{"encoder_arch": "efficientnet", "model": "model that answers yes/no questions on an image's attributes", "dataset": "photos of plants, animals and fungi (iNaturalist)", "train_examples": 38949, "image_size": 32, "crop_scale_min": 1, "horizontal_flip": true, "translate": 0.06, "rotation_deg": 5, "questions_per_image": 4, "encoder_norm": "batchnorm", "encoder_activation": "hardswish", "encoder_channel_attention": "se", "encoder_drop_path": 0.1, "encoder_depths": [3, 3, 3], "encoder_kernel_size": 5, "encoder_stem": "single", "encoder_expansion": 6, "encoder_widths": [16, 32, 64], "fusion": "cross_attention", "fusion_encoder_width": 128, "fusion_encoder_layers": 6, "fusion_encoder_norm": "layernorm", "fusion_encoder_norm_position": "pre", "fusion_encoder_activation": "gelu", "fusion_encoder_mlp_ratio": 3, "fusion_encoder_head_dim": 48, "fusion_encoder_fused_qkv": false, "fusion_encoder_bias": "all", "fusion_encoder_qk_norm": true, "fusion_encoder_parallel_block": false, "fusion_encoder_inner_norm": false, "fusion_encoder_drop_path": 0.15, "fusion_encoder_positions": "rope", "fusion_encoder_cross_attention_every": 1, "init": "xavier_uniform", "residual_init": "none", "optimizer": "soap", "beta2": 0.99, "lr": 0.0043, "beta1": 0.95, "shampoo_beta": 0.99, "eps": 1e-08, "precondition_frequency": 25, "max_precond_dim": 1536, "one_sided": true, "adamw_lr_other_params": 0.0024, "grad_clip": 1.0, "ema_decay": 0.995, "steps": 7100, "batch_size": 256, "epochs": 46.7, "lr_schedule": "cosine", "final_lr_fraction": 0, "warmup_steps": 350, "weight_decay": 0.05, "adamw_weight_decay_other_params": 0.05}
Rows from block 3 of the fusion encoder of a small model that answers yes/no questions on an image's attributes, named by matrix and row number. Rows with one number belong to one neuron. Each number is 500 + 25 x the weight over its row's rms, rounded and kept within 0 to 999. All counts start at 0. Numbers have three digits each.
After each neuron's rows are labels from the 100 texts, of 14848, where the neuron reaches its highest value: "fires on" is the input token at the peak. Only what is clearly more common there than usual is listed. The data: photos of plants, animals and fungi (iNaturalist).
# fc1: MLP up (fusion_encoder.blocks.3.mlp.fc1.weight, 384x128), inputs 64-127
# fc2: MLP down (fusion_encoder.blocks.3.mlp.fc2.weight, 128x384, transposed), outputs 64-127

fc1.44:475537502491491450511504523500557507475501477492498550510543507466501468515526491476510503479450522542545463465499482527479508510524486480491502442498522536494479517525527483488498465487499483
fc2.44:535520511509531525487498507473465470532503469539517472505447516527494567496480512480499497491508508498463505499533491523506499543505507505483486519445522479500520490487478507487501534500459513
fires on: "phylum Tracheophyta"; "kingdom Plantae"

fc1.360:488517533549492499501526488526494515514506517523464485460544514433495521468476497517494543517489529492502492506494532488491474508488515525514515538436505441471519500519512477506512500473509500
fc2.360:471442509456506495510483468484503503529490524543495517512516498530503482468520486513499518607494486536493492523557499535478496506529480569495493488465478501479494526485518509492500494521483533
fires on: "order Coleoptera"; "order Accipitriformes"; "class Arachnida"; "order Diptera"

fc1.380:457524512494479470511495507498526503503507521535476496454469478507490519540505475466489497478499505554499469489494505485502509472464510473552507466529497497523496534491478484512500551528526515
fc2.380:494557511517498527505538454509530463463486480505506496514537497509487541491524480520470518491494494495510523487514470473472504492499478533484485495500520493519533482474495459516517512518513524
fires on: "order Charadriiformes"; "order Anseriformes"; "order Gruiformes"

fc1.13:483521463461488521530496521499530503496519511487512482491506502559522522511481517492468505475511530524498493545488502458502501522546488503502475503533489522473513451531494528530468454533520479
fc2.13:480463508506503533509494496462494472507512513525485481517459516483465526492497518512523506451518463498483458532504439482524482496524493510522520473448530490505534445449502500481533523520477526
fires on: "phylum Tracheophyta"; "class Magnoliopsida"; "kingdom Plantae"

fc1.32:500508512518464510509467429510513462521467503462496492496467499526486568484485495533478519486470456480498511463510488518498478493503486495521511558525525485457554476543475493498502439522516513
fc2.32:477550485493462484534497492453489504479482501521493506504518516525528484503512485512493484452498497562567537514497497499505499509510490496514474461531453503492488524494481542521526481540479500
fires on: "order Lepidoptera"; "class Insecta"; "order Odonata"; "order Diptera"

fc1.335:467509462496497518526484522480522485521523508496492547473461504477497581480516510477454525453503541492497482532463570506473519486515505526532488503492466504546480496480489489490453500483522501
fc2.335:480498513525499515481506449549488512543519509546475460503534498470489520465533515533467517539484473467484512481487488502483472465488459546482514533488555473514485500488514481507505547495476545
fires on: "class Liliopsida"; "order Pinales"; "class Magnoliopsida"

fc1.304:481527477514441471502493476475507465512506489487540506522489489506447492499513492506471477520517495497492476512517472531504512488512512515506533494495497517541477527481501460486507505515545499
fc2.304:508447481484506477523470482501467479470502528516477539521507486515470489538498476465481469522513472494502488474480491504512493534503519514510462493485492503495524454480477532542492483493511477
fires on: "kingdom Animalia"

fc1.119:493523480528477535480477495503518513511513518484511539458477512474515526470461528507480495465520498492445521508537503499464522519525501479533522491502464497463563485493521499518508522528508518
fc2.119:482573502513468447504507492517482494533527481551459515485490532497487529492514495505483512519523503528506490509459523504471478457504471505492477488513501487497483508493481512486489526477495481
fires on: "class Mammalia"; "order Carnivora"; "order Rodentia"; "order Araneae"

fc1.270:472507499525502489485511501532522500490515546514548519540511515562491519477481472470493486476486474463476536485488469476515456518509523494493530545493536501495504524502515534481466489520490516
fc2.270:520419466488484516511493512519491530540525497476501455517508483485462477537522525514489465597503484493521427499462520481563502511510512480518490504489501490513529477515490488538480495493515506
fires on: "class Insecta"; "order Diptera"

fc1.43:548486486503513512499495450484512487518516474545470510516525510498451507481503543488457459453507454485495543475512490517487569511524525477557478507536499472502510486496522528504485486504471528
fc2.43:481502490477492543521493549477471504498442509487535513505475501493552471499529482515500546441509543535507506526500492498503458471468492512493507481476464535500445469491512481472499542469516495
fires on: "kingdom Plantae"; "order Hymenoptera"; "phylum Tracheophyta"

fc1.349:493525459505454474506505512531492516525493501508468497466489481485521545529520524469503549472512495502539516501477523476494532514534470497488551492468510492472529482524534485514505498478498538
fc2.349:491487498449507502518498484481514508529520507549451499492534542520448456520484524508537511576489476490514472494517524533489495493494505495474467467525516497483473514489500504456487556482531479
fires on: "order Piciformes"; "order Coleoptera"; "order Diptera"

fc1.33:516525507489493529516501484519502509481536492542521497459519481506454482478516517525485467474519512471515477494524515488523537442501517464505480500523521463478552502494508509472485464527477513
fc2.33:478537475483523519514518508491500477504459536496547497509506506509577503496543493531520535430500492493519520480496543500478484539481470510490528487519451530507481474497502517482488549515518478
fires on: "class Aves"; "order Anseriformes"; "order Lepidoptera"

fc1.176:478486507555465451494500507548493510526497514512490487475500513447504497513484509462477500491508514531515547511463509472482517535497494518478519537450502447534545479523523492488518511458495529
fc2.176:501374513477516483514500493517485516524536523518494503522512489532494502502516472492497484678495488510504502517511500506525494493528498515493480488502492517488508502509504518497492495507482512
fires on: "order Charadriiformes"; "order Accipitriformes"; "order Gruiformes"; "order Anseriformes"

fc1.230:444473507537546452489501561494456531492516470510531518518551474485489488527508515527519492498492522550530557502511454514489503513484498497492490521507501528472494483497488491531475483497481546
fc2.230:499572504498510492482487479507539532504507487486475475547494548493523448541487444494493461491518519455472517525512449511497516481477511510461473513535543506483509497501489504520504515509483496
fires on: "class Insecta"; "class Magnoliopsida"

fc1.245:482478502453500521500504489513492509523528502478518479523532476552458458451484511502482452508498488494481448536514495509520525546534516491526481506466456526528491502533500519507503499527527533
fc2.245:492521481515538471479505503483465471484510508518514485516442482446468486487501506517519533535498526539513523474467475520483503491473514545526472509517504452493555501502472552474500516463485479
fires on: "phylum Tracheophyta"; "kingdom Plantae"

fc1.155:498495502529468529472496484538515474482488508507505517511509468467498484492463473496495509514496496487494521510462458438477495453473511552526492466503497491514548481503528491484493523492538531
fc2.155:496428499489493501506487497526483505518508535532498483499522495523497507481483528507471488643511494515503499556515486524498491520516518533530498524479493507508529513467464544484515470486457512
fires on: "order Piciformes"; "order Anseriformes"; "order Pelecaniformes"

fc1.21:446555529437468476500527525470490509448488485522509426503507507506494475489513477494508481519470515501505475499532526539481499453533494531517476478494479503502503495506479449499506509501490516
fc2.21:546479492519517509488530501544497451510485485455473509508500502471479501494470497535490504446528485446493501486529528528524478536517540521484521512487495544459508505463508550488502535490537508
fires on: "order Rodentia"; "class Testudines"; "order Carnivora"; "class Mammalia"

fc1.143:490530529489470479476446514491469526514496482511482487467505506491493540471458515487472537499500514517522528515448523519528532539521465483518535559453487495470503490489536451521522571491518480
fc2.143:529448518514489516527540480508467519492520525500498524519507529533496464502505521491552486518545503536512504489517510517468479523498513461504473510521500462479505552494502553462467490486516495
fires on: "order Rodentia"; "order Anura"; "order Carnivora"; "class Mammalia"

fc1.169:473552537494506477495541495488514466454513514448478490506507491507509517496502473487513509496488502507522469552543507544483517489467517486479515464517503528522490511452504465531502476502529547
fc2.169:544520487513507537511492534482527489528507487488515523528480483510472521483488529522497507522505472498519507477495505484497499527485479494560476539521516499524466529499523528533499461489517471
fires on: "class Insecta"

fc1.178:510520480513496519452484483477501526486541500482475502488517482550458502501458527466510477500506518502527495472539476488486554462484507474487484485571508547492516530500487486491473511489495511
fc2.178:446546525495530520472506502506502514527473500471517498470514519506513534462535513510506531461489456466506503484477503569495465489531492470512513500483496507526511462481456516492529495519490578
fires on: "class Magnoliopsida"; "order Asterales"; "order Diptera"; "phylum Basidiomycota"

fc1.14:462523464497446482473481567510508480490550502510555509529515486536520501472499480491535477498496509460510482493474482530542454493546493472473475512505544506463496544525495529519518523500502495
fc2.14:531459488509506487487516518516521538499485509482506504480522480470492502505520505502468505470527521483515444496495492470487491567481465493488539496483476489490501490500469477528485499522528480
fires on: "class Insecta"; "order Passeriformes"; "order Charadriiformes"

fc1.217:490497449498527528511486480488504517513532552530466526494498486470449499456456484494459527474492509524477475548497537479485495503474521531486465492485463516553493495488519527498494510517494476
fc2.217:516440505517508493467505440493507489529512505554486528494541481491476512455528488503497502538496517541534526483510477530516505467507490560468543539449498488500498496472510470519514529488499531
fires on: "order Lepidoptera"; "order Asterales"; "order Fabales"; "order Lamiales"

fc1.118:493494467543504498500535508529514492495499515519535522514524510555505509502482491431496513495497474446469529486481465454515468516524517495480533510497505498500511516490499537493456489519491509
fc2.118:505392474466487526507492500498497498523518493480472476528473466505499484519510501515505480617483530482520456478469503512539508501543503471509475500500493489515527463518479484522464489489499507
fires on: "order Hymenoptera"; "order Coleoptera"; "order Accipitriformes"; "order Lepidoptera"

fc1.122:502521480491488515498504543548498521491507485466523511463528505515557506542472561478486508502495531525493492538478493451465500514554496506519490507484487497465522456502532503522472501532525519
fc2.122:478478525507487518513493518456488484531508503529495492527453536479483521506484498508482501469542464493500452533491468492511504515525486479516521485460513460520510461456508500519495527542488518
fires on: "order Asparagales"; "order Pinales"; "class Pinopsida"; "class Magnoliopsida"

fc1.293:561514529509509533490485468475497503547491496523469462488497464502471482492514534498524461501510471488532492491530458473478520468504510504537516489567473496486527452473488490454514462485489506
fc2.293:538475450471530479486517492492485509493456560499544519486501515514508507532472457507470549464493508484519500498547487527505501524509503470492459529505466482515479489529498521502465511531522483
fires on: "phylum Arthropoda"; "class Insecta"; "order Hymenoptera"; "class Amphibia"

fc1.200:495482491481454482485485520466461530515474490491531475509522519474450500444481533462489474476515489504519523526480504532485534510515530460526522464509457494539553502509503491526514475497515518
fc2.200:534379498530526479491521462476495478504520500510496505522485468509485498481514470497511516575498500534505514475494466491523499493506506516482460506503513500498475498498494512507492527511498478
fires on: "order Piciformes"; "order Passeriformes"; "order Columbiformes"; "order Hymenoptera"

fc1.108:484484489491439515511485503490497478498482505506522528499502515489472512444503490450490460511478505502481509515492479493487563472489501468515505443537468460535548510506509486522509465501544478
fc2.108:502367495514512494522531485492488476511518505486474491522498494516492521514530519518494500609526506516512510494518496506505473507521495512483469521506516535474477478502495529515522490502498508
fires on: "order Charadriiformes"; "order Pelecaniformes"; "order Anseriformes"; "order Galliformes"

fc1.138:539504505565500529496495404466529474507489483516524470510501536485488543480499485483466487505511475472464542494491511526502545513490513482524486465528475486524530503514510518501501458485474497
fc2.138:498420509435511446564511514463494471477484496477488491479512536476518497489540486493484520492502505523506490513526469505541459497515509452481501503501491489490443489512505500506541496497462489
fires on: "phylum Tracheophyta"; "kingdom Plantae"; "order Piciformes"; "order Apodiformes"

fc1.223:483492494484462456501473492503491503525502496494494511497519526469460502476494542440475495474473503501493550530466514499528540534524482491528546512488450464506539495511509471507507493500518503
fc2.223:487368499501510499537500479507518494516542510499504513533476486517494497515525465528501494668503494519519490471507504505518485484522492505492473496503504530505474493510531507495486502493495501
fires on: "order Passeriformes"; "order Piciformes"; "order Strigiformes"

fc1.124:510516526497472507520478491477486527451499519535514498530510493514493516518476483453490538482521517482488525484502483521512524531493518489480464462496467513514510492519486462500482476550487481
fc2.124:520408509472487489463546478509462481526470526535509509508479527489519491525486492515465502514483495522477507537484535528506504468510499536475539502499490479480499481484470500523486501501526499
fires on: "order Odonata"; "order Lepidoptera"; "order Hymenoptera"

fc1.276:484553513528525464497522448501523502509497490463489495510524494481486533470492495484531495506489499523548529531526542528478477529485520523514538488470497504519509496468497478490537481500527494
fc2.276:564493449498506499481479501486461533491521513470547467510477487521489480511493515527483484479480489489510512496498500498491507505510477468533466522531484506479478507501504501528493456462507458
fires on: "phylum Arthropoda"; "class Insecta"

fc1.15:469551452494477512502525490514503549510486482510545508505440466515472497534516509468449526478487524544508511519512516493484528488502498468487500570500432516520505503484505464520466501465526520
fc2.15:500478528503507458503487516495521486523524485485499514475566503523500532452511485518480484461504501528506499435480523464513495488479504494488487514517535506432498507472513436545517534520522495
fires on: "phylum Chordata"; "class Aves"

fc1.359:510512483471471519511554504501543497515527469518537454477491493559537480506480511490446476507520495510500452513550515476515499537489521496520507514463411508513525503478495500488543473546483523
fc2.359:503566487506535490486493496467522520445519495496469524502494522504490521487519446525516527441463495518509556480455521503495492470525483519483508478510507533457522498481527497493517552507517478
fires on: "class Aves"

fc1.277:478531522448473476494511500502519507555484498521470496461490520502489518483504482493477486509516498556455477493485512489496486515481524503561521474520432497525514520484508526492537453591512492
fc2.277:456541499497515458490505440480528474460530496533502527491509509515520521512549478512443501472497518519492496517482500475480487477514489517524511496508529465495506474462480483462497560523507509
fires on: "order Charadriiformes"; "class Aves"; "order Anseriformes"

fc1.286:499515504506453520507472495530492492540497507483510484491482501484491557499472486557495498487518483533491467513505507501494520480525489484511505515505526510507549516529462476463500458521446508
fc2.286:472555474497498510503516508470516495472501485502499536527504521530542456520523485507509500439491491526581534493452496491516495513449476486451511479531476520483486508487499535509501483527518477
fires on: "order Lepidoptera"; "class Insecta"; "order Diptera"; "order Coleoptera"

fc1.328:477553510530536468529485460488559483500466500481479516491479508483515535455489493489565502515516523526522518509508536502466451511496532496534543517454490487514505496463500484497537496487523477
fc2.328:534480475475476522464479491464494537508533536477541491521491484508485490546460489553460479515484480479509491489519498465497531509494464503507497490501486494483473500510500517548497467494492463
fires on: "kingdom Animalia"

fc1.263:472549504503485486480554508495506474468510548455501479516532452531505511487505480493522488491487518524524472525534502541484507481483525511477535495501497537510490512453497437498487461535514530
fc2.263:523520474503528502495499534470514508503500475517493513510461494498474483468519504507492526505516479526518542474494532486473506495516475474559481543517495513506463512496503511513455477451511494
fires on: "phylum Chordata"; "order Passeriformes"; "order Odonata"; "order Accipitriformes"

fc1.340:464506515464477494524539516565523514499519477530512502472472509514513523498521503485500466510497482507514507495505471466508491508482496486508456530531506478490472522496472520491490508516499511
fc2.340:493570529504498514520534474506507494481447491481460488451511528487486507500483511498460542514476509533513524456514468505453495511482482553536463523513502505532524520461515481511518497485512519
fires on: "order Charadriiformes"; "order Anseriformes"; "order Podicipediformes"; "class Mammalia"

fc1.205:490463453455496466469480540506496492514503519500508489479508531509479499470500502507469494496473482507453517514462507519528516509568516473499518518479465484469507500529452493491511493476510539
fc2.205:558467497491476530473490463488518471502467475496526496534468471481509488478513484512549543524514514470517442477467543512522468545508477485521494480490523493504496465538535496480479502523516454
fires on: "order Pelecaniformes"; "order Charadriiformes"; "order Columbiformes"; "order Anseriformes"

fc1.66:505479476458523496515463503535520501513504502512518482494541499526461489466526496478466499498497519516470512506479517549522530501552504463500512480492463517513512522542477493484522497484495545
fc2.66:534501477493460490474492465460467464515490476479507497497471476471521497495491478496552531531519493494498462502471526548498477491528512481523505453502520468518527488527529501494480488531519466
fires on: "order Hymenoptera"; "order Piciformes"; "order Diptera"; "order Lepidoptera"

fc1.151:490490491563493496491520510471479487504536527516514497543528494503493515512495504509554483491503542463502467482511509522466479463466466501506469551504514504500513517485488518470489478487478512
fc2.151:494517489476533497470478512510483543527500496501523473479534471500547477520486530490461502461501476471496445525493504522532476472506505514511502517489541495481494512423515497498491531520455535
fires on: "order Lepidoptera"; "order Anseriformes"; "class Liliopsida"; "order Podicipediformes"

fc1.58:463505460558536502510457564528480525508517514476510522527515450545487497518512517500534480492491530506531542488503462516510472480500476490470493548515515550476492474500470500501496509487492510
fc2.58:539521502474490496490516472517501477477525471448537437547498554461518443507507497484485516482519496425504481516508487465502503492518492468515515524503517462459517488489480486490515524496496490
fires on: "class Insecta"

fc1.35:496493493549436511515485495490520480504487516477542526533514522451477476489479488448499476511502505516484505519490458472474524492491494499513535481507479475494523510489495474479527464493513479
fc2.35:496376501501515495522528508509497514495518510499473491518496490509505518511506511535495481667517505518517524517501526507526491484526508497495473521511510546494482472510497522493507490468498505
fires on: "order Pelecaniformes"; "order Charadriiformes"; "order Piciformes"

fc1.71:498459483524460524493469487485500477486473489511522524517493514485479503460485496472509472492500513498504530527500485521467544468509500481525516423544496472543574492508513503512511467493510500
fc2.71:542347496507508510519518474476473494497507508511499499509524474515502512485531506492500507560512495507497505500503496505508494509505502526499487514497514506481467506501503509517502491490494491
fires on: "order Piciformes"; "order Pelecaniformes"; "order Artiodactyla"

fc1.311:491463486488486475492494507500494482527475534494519457490500506535529464556528487502471525519501511494494518496504482476501525490535459514490528531484507506451516503521535522499496535487493526
fc2.311:525408518517511545517500473508483503503504516516500486547515477512498517505494493481542481643512497505499469510496504512493481483518543508514477505521493505509541485492520519505479501492500491
fires on: "order Charadriiformes"; "order Anseriformes"; "order Passeriformes"

fc1.132:508520464491501477514506484477532516526529525492498546547519488487488512473477482498553480461519539531516501497451521522484502526478543445529523465522460536537464486493518495519519492474506500
fc2.132:505533512535496527467492508513456463536509473570481433505473549531452505509525498485463488558505519485452475490529478499455504519503470504498500519475523502505500489472490487484481534484476499
fires on: "class Magnoliopsida"; "class Arachnida"; "order Araneae"; "order Pinales"

fc1.281:491517451476531490543474542509492524510523504458521535476514472507512518516473519489506521471500534508507504544492526482459517550536491479534501469513454493503491459523514512528470486541499481
fc2.281:480524527511459485518509508491489485507524498548468481498471540492467529525485497475494513499541464479482474513498460489496472491506462490525536499440522460516515481434503474477487519529479522
fires on: "order Asparagales"; "class Arachnida"; "order Pinales"; "class Mammalia"

fc1.288:473511527488486515543452529528485535535495537489477487470473475526526548482523514525496499525481483460487475476533509469489505450519489494494510524546543494449547494518508526489521467528469555
fc2.288:479578473478524483506528480487532516431491523501488543492485574500540511524506466505453484447488516519555518486486485469482521523480482493483503491526492509530477523496496512468521511559489483
fires on: "class Insecta"; "order Lepidoptera"; "phylum Arthropoda"

fc1.302:493499443518444480476481542479514515518524512502530504505524497545448489452500495467493507482488482513486516500481516558527513498538515484496519523497484503528503527563470507447509481486525527
fc2.302:536523460477514461477501478494450496478488509478565499496474489475487502494531476495519496540520505468508485495487532513499467533515525466530488531517508485469502477528500469531504513491506467
fires on: "order Lepidoptera"; "order Odonata"; "order Hymenoptera"; "order Diptera"

fc1.149:517520520479496489499512540479504516515528520502473448481514453488483435473509527495526463507503475485543494494523476482463523433514495513507501519545519506481513464490479470450478506502493527
fc2.149:517490438503536499507502475544453540496460548492526543491472526476517513538465450504445504426491514475490529487524499501495496532496503470529499539492479485501496473501490537514469512509512479
fires on: "kingdom Animalia"

fc1.136:509503461509549512503505465502466454474507502500482524509502504525435426470493469477495513512517527497504507504529455544486494515524540477424489497518463528509539486530508500481467485509522533
fc2.136:467523480460499493421506484489547531529488472450499499534477519482551456501497526532499503480481520507521497498489516514532571523514507491511541517486477490484512486520462475500504488489454527
fires on: "order Hymenoptera"; "order Diptera"; "order Lepidoptera"; "class Arachnida"

fc1.144:521490396498493500516503465459505489502523499512520483520530474513465471480497475504476535510502524463475549531496463515490524527511487474510518496527518488567514493487519510498496474494515459
fc2.144:475480540507501476542496518482526542495501463466479501533456508517554494473507519520535473568524500505532507472495513496560465486535509482487486491497493539469480476541487485487519508463509524
fires on: "order Piciformes"; "order Columbiformes"; "order Passeriformes"; "order Accipitriformes"

fc1.333:506494478500448468481510482455505485500484501505561518539501544485494514464511477498510466503508498487503490544481487520486518473541486457528512428527520496521533491502502528500520467499496470
fc2.333:543380495497517505508502515487482492494498490495490492507527503489500491514502508487474501497502529508515479488506490492513484519486495493484493506496487504491469484489506503539490503482508499
fires on: "order Passeriformes"; "class Mammalia"; "order Piciformes"

fc1.354:481537514508523450512511465484521488499495480441489523488504501494494513477508508489550505517481517498549507522540538529468501516470513499514548463476499487502505495473482468509536475495533502
fc2.354:540501471504504500478475541486471532495497508465540477524477485529488487508493493545468503491515476472506477477510519466478494500489463469529444520512479501494488523521503509517495458477489464
fires on: "phylum Arthropoda"

fc1.319:510562532510500476492494505480529491452494493469526528529504488537465492489485519485530481486456515510530506472488451546454538488475507457511505458506496517494505506516544528471485504494523527
fc2.319:486563509505497530499465512505458473569499468549473467505494540522500538491529478505517481537503513461475503463519509502512488534530481514503475508474499506510519498500461541495485545509495498
fires on: "kingdom Plantae"; "phylum Tracheophyta"; "phylum Arthropoda"

fc1.142:523488431478484474509503489454525478535513518490535533523525467520509445446498486507491500510500499477534479504485473515469534505523486474515476530535514496499510491471497498494475467486502482
fc2.142:476442509500522510523534526510515529488464517470468527531517538454555500523496477496483489568486550483487539491453485503536470520506525470500502501487502534475485465533512472498515549487510497
fires on: "order Accipitriformes"; "order Passeriformes"; "order Falconiformes"; "order Apodiformes"

fc1.317:493513517498445531463498504522469476494486519503523493507496503442510492502492447478454468516490480533486538498505447468463543482468537517482485464492505479515550484487506514508510477494534518
fc2.317:507364509496496489527522509508498519514514533536502498508489466522507518465495516496499498646482507523503523515506522492510500494513499524522480505516517530477520515505504546508516504489483520
fires on: "order Piciformes"; "order Charadriiformes"; "order Pelecaniformes"; "order Accipitriformes"

fc1.94:515559489490478478529526514475544495507483495527513459482488494521495472492514505474493515494532486559456477502502490497494490514465527489568459453493484484494507546475515491451508505520540495
fc2.94:468561500511524535481541476477538481481526501524501514491502539500500522528526497513445497512499473506513508481505494481480487480543512512459520498511523521516496469482504469485490514522512534
fires on: "order Charadriiformes"; "order Anseriformes"; "order Gruiformes"; "order Podicipediformes"

fc1.38:515565546457499492480524508491488513497493493540497459475514484528480479483529518498526497493519495506478461501518504510473518462491530514514469480479484485523517491508501459484465545505487499
fc2.38:534490485526513490483509507519525479487460489492492528505492526510508529457482495562498499425540506472483524479513559501528487538516491516470534505543490554455443503478472526495519535517496503
fires on: "order Rodentia"; "order Carnivora"; "class Squamata"; "class Mammalia"

fc1.86:521530531455496509506506467446472493480499484527498443485509536479494494479524485527512463487520509486496480495501522511460530439532497500572470454532509469490503481507506507471494482499464529
fc2.86:558455522514511498512504532524465464526476519467527492522518511487502504490498526497476538420534498494496456506524496505520506550495557499487533535501495512494474505503484503515505499517519483
fires on: "class Mammalia"; "order Anura"; "order Rodentia"; "class Testudines"

fc1.26:511520471508444483484494504468518493497510504482521520517502533492505484474536465475471457480504523485485488503473521490502512479511458478535515475490535471509503512465504509468512466455507474
fc2.26:487372505516514475513510509507482503496486511498492509528526518472490495520490499521459498569501525531527507498508507510535469509542521484492488490492475540455478470510518511507505505501497509
fires on: "order Passeriformes"; "order Charadriiformes"; "class Mammalia"

fc1.268:477498500496446480489482485481500510526457527534514484474497531438481465505492522462486480450502520538532529512497516492474549485510517511501499514471483484514554503517517498495528502467520518
fc2.268:546358511494516496503510481474473509521519522515496495533527463525491523466507485483499514580516512518490509508502491520517516479521515526490491515497520510471459508509497503508503545523492490
fires on: "order Piciformes"; "order Hymenoptera"; "order Orthoptera"

fc1.107:513544474499455483498478497491488514498525464484535511484508538513473486517508457502480491497505488516492492533508480527451513481512479515515525531519490501513510491483469495494497516499486522
fc2.107:484510508485505486515527484491486490470505517539483562513463508503483508500519506456526497525512509514548505458459445489477461510504489515535448502497529507491495508514529529488533475537527484
fires on: "class Magnoliopsida"; "phylum Tracheophyta"; "kingdom Plantae"; "order Lepidoptera"

fc1.73:501475496479525499509474477471477512479482517501505485518498505534466454509512509502503492482504476534505496493554480517515507500493499531472464510521450534555519439542483507486474473511533548
fc2.73:524491485505496481451500486509441480497506518519557486478507477435517475491508484474510538535504534496519510506491505515531484505516511519517519532501518451501517508528472510491493496483490516
fires on: "order Lepidoptera"; "order Hymenoptera"

fc1.161:486479530509536500471497458532526515528481478535477477447565516480493481499537528495523528495471481494486497527484515485504455484516537486500466530479499474457514485526497491469492490459462511
fc2.161:471600483492478501480466514486503511512496536497503517538473527473534477495500462527480485498486501478481492531508511551461493480517497510489499500492481517487491484496514480484473510515527527
fires on: "order Odonata"; "order Lepidoptera"; "class Squamata"

fc1.126:502481469528448503497490494445504477486478503495506533497507528488490468471464480464497487494506485518456522503498463472456536467456513482510503467511486462539560499478529501471531449506540489
fc2.126:506359507517523512522533467529497492489519490491492471533522486514498499507520522521493481639511491530506514498498500515516484504516512497486483512522514532485488468491486522498505499487504524
fires on: "order Pelecaniformes"; "order Piciformes"; "order Anseriformes"; "order Charadriiformes"

fc1.145:504514473533511483492506510507498487454526522515548549521549532506497518496494469462479519504528518477467493480473466504503457522489515458482462490494513546505507528530491514485482476557490481
fc2.145:534384495458482497488506497503477479519495519491504483528476491510513481543512527519499475523471529466512430488463512498530509491530491496486512497493485460515539485504495461534493507510504482
fires on: "order Lepidoptera"; "order Hymenoptera"; "order Diptera"; "order Coleoptera"

fc1.101:469499442526499529530507493491497530531519527482490537496476487480446545477484502490447507434484512514485501560485519520481515492487538535521458490491473511549509492474488513494458532505517497
fc2.101:517421495501524518459490447520498484509511504536484511513538483485479519461519489516495513521478485520501545479515480509515510464519482549499516537464514479493525475476525500504502555481471554
fires on: "class Liliopsida"; "order Fabales"; "order Lamiales"; "order Asterales"

fc1.303:484497509518489488492508466545488478490509526507495480500487492451551469546509495474473481490525534514530531488495480458469519491482475519477508475467501451511568487509520492500509492500488525
fc2.303:490404514481518501519487505519487509491499518510484474520497504518519506496465472499505482683479471493487501521517492514500482482525538523511464509498487510493538513523485506469482489469471514
fires on: "order Accipitriformes"; "order Piciformes"; "order Charadriiformes"; "order Falconiformes"

fc1.342:512567555449486518510544493450487497488491491544507449472507528511486486495544490505490469482520506497500467518505508516479504447515493512518474460497500457481537492511490444477479504509486527
fc2.342:528493495518498477490494513513473473513465491440496515524507554504502504472466497548494542449524505483490498482550543521514496532522542500468537524511498546451470508509465546490490515527501495
fires on: "order Rodentia"; "order Carnivora"; "class Mammalia"; "class Squamata"

fc1.148:433538509450548494463476529492453500475535532466449479526536530496483513485524532527529506512475515489480469470468503460476502501480480513533491517525504453522516516485514501509493493508425526
fc2.148:462527527493506513528493490525508538509518493559489510471482514513505501528505452473465496595490518532473489463515548490472451509514464536493510485509484451494490526500497465488479529525491503
fires on: "order Passeriformes"; "order Rodentia"; "class Mammalia"; "order Carnivora"

fc1.29:478493504455531486508502478511496530513486477510491472507526483490486423518527505524477491510480488485527514504465521552522521505502501489469532529450514493478522470494523515470486469500527507
fc2.29:464578543526510505477473517477548518540502510488508486519479517527553488505476469519519485495478537488471520450494480536464543495486560449512464485506493507512516537498500501480500516456473519
fires on: "phylum Tracheophyta"; "class Arachnida"; "class Squamata"; "order Piciformes"

fc1.216:498480477506475500509480519473509467548546502505482477511506457508491458471496498510536462492481490486548493513507466489472525461522491479536514537543515507533534478489479484477469469480515526
fc2.216:512475441491520501508506461541447558486480542480547537500491520452523515545467460494412509495449514470483511474493490524497491529485494470513488537468472478495482484514503506489502543515480478
fires on: "kingdom Animalia"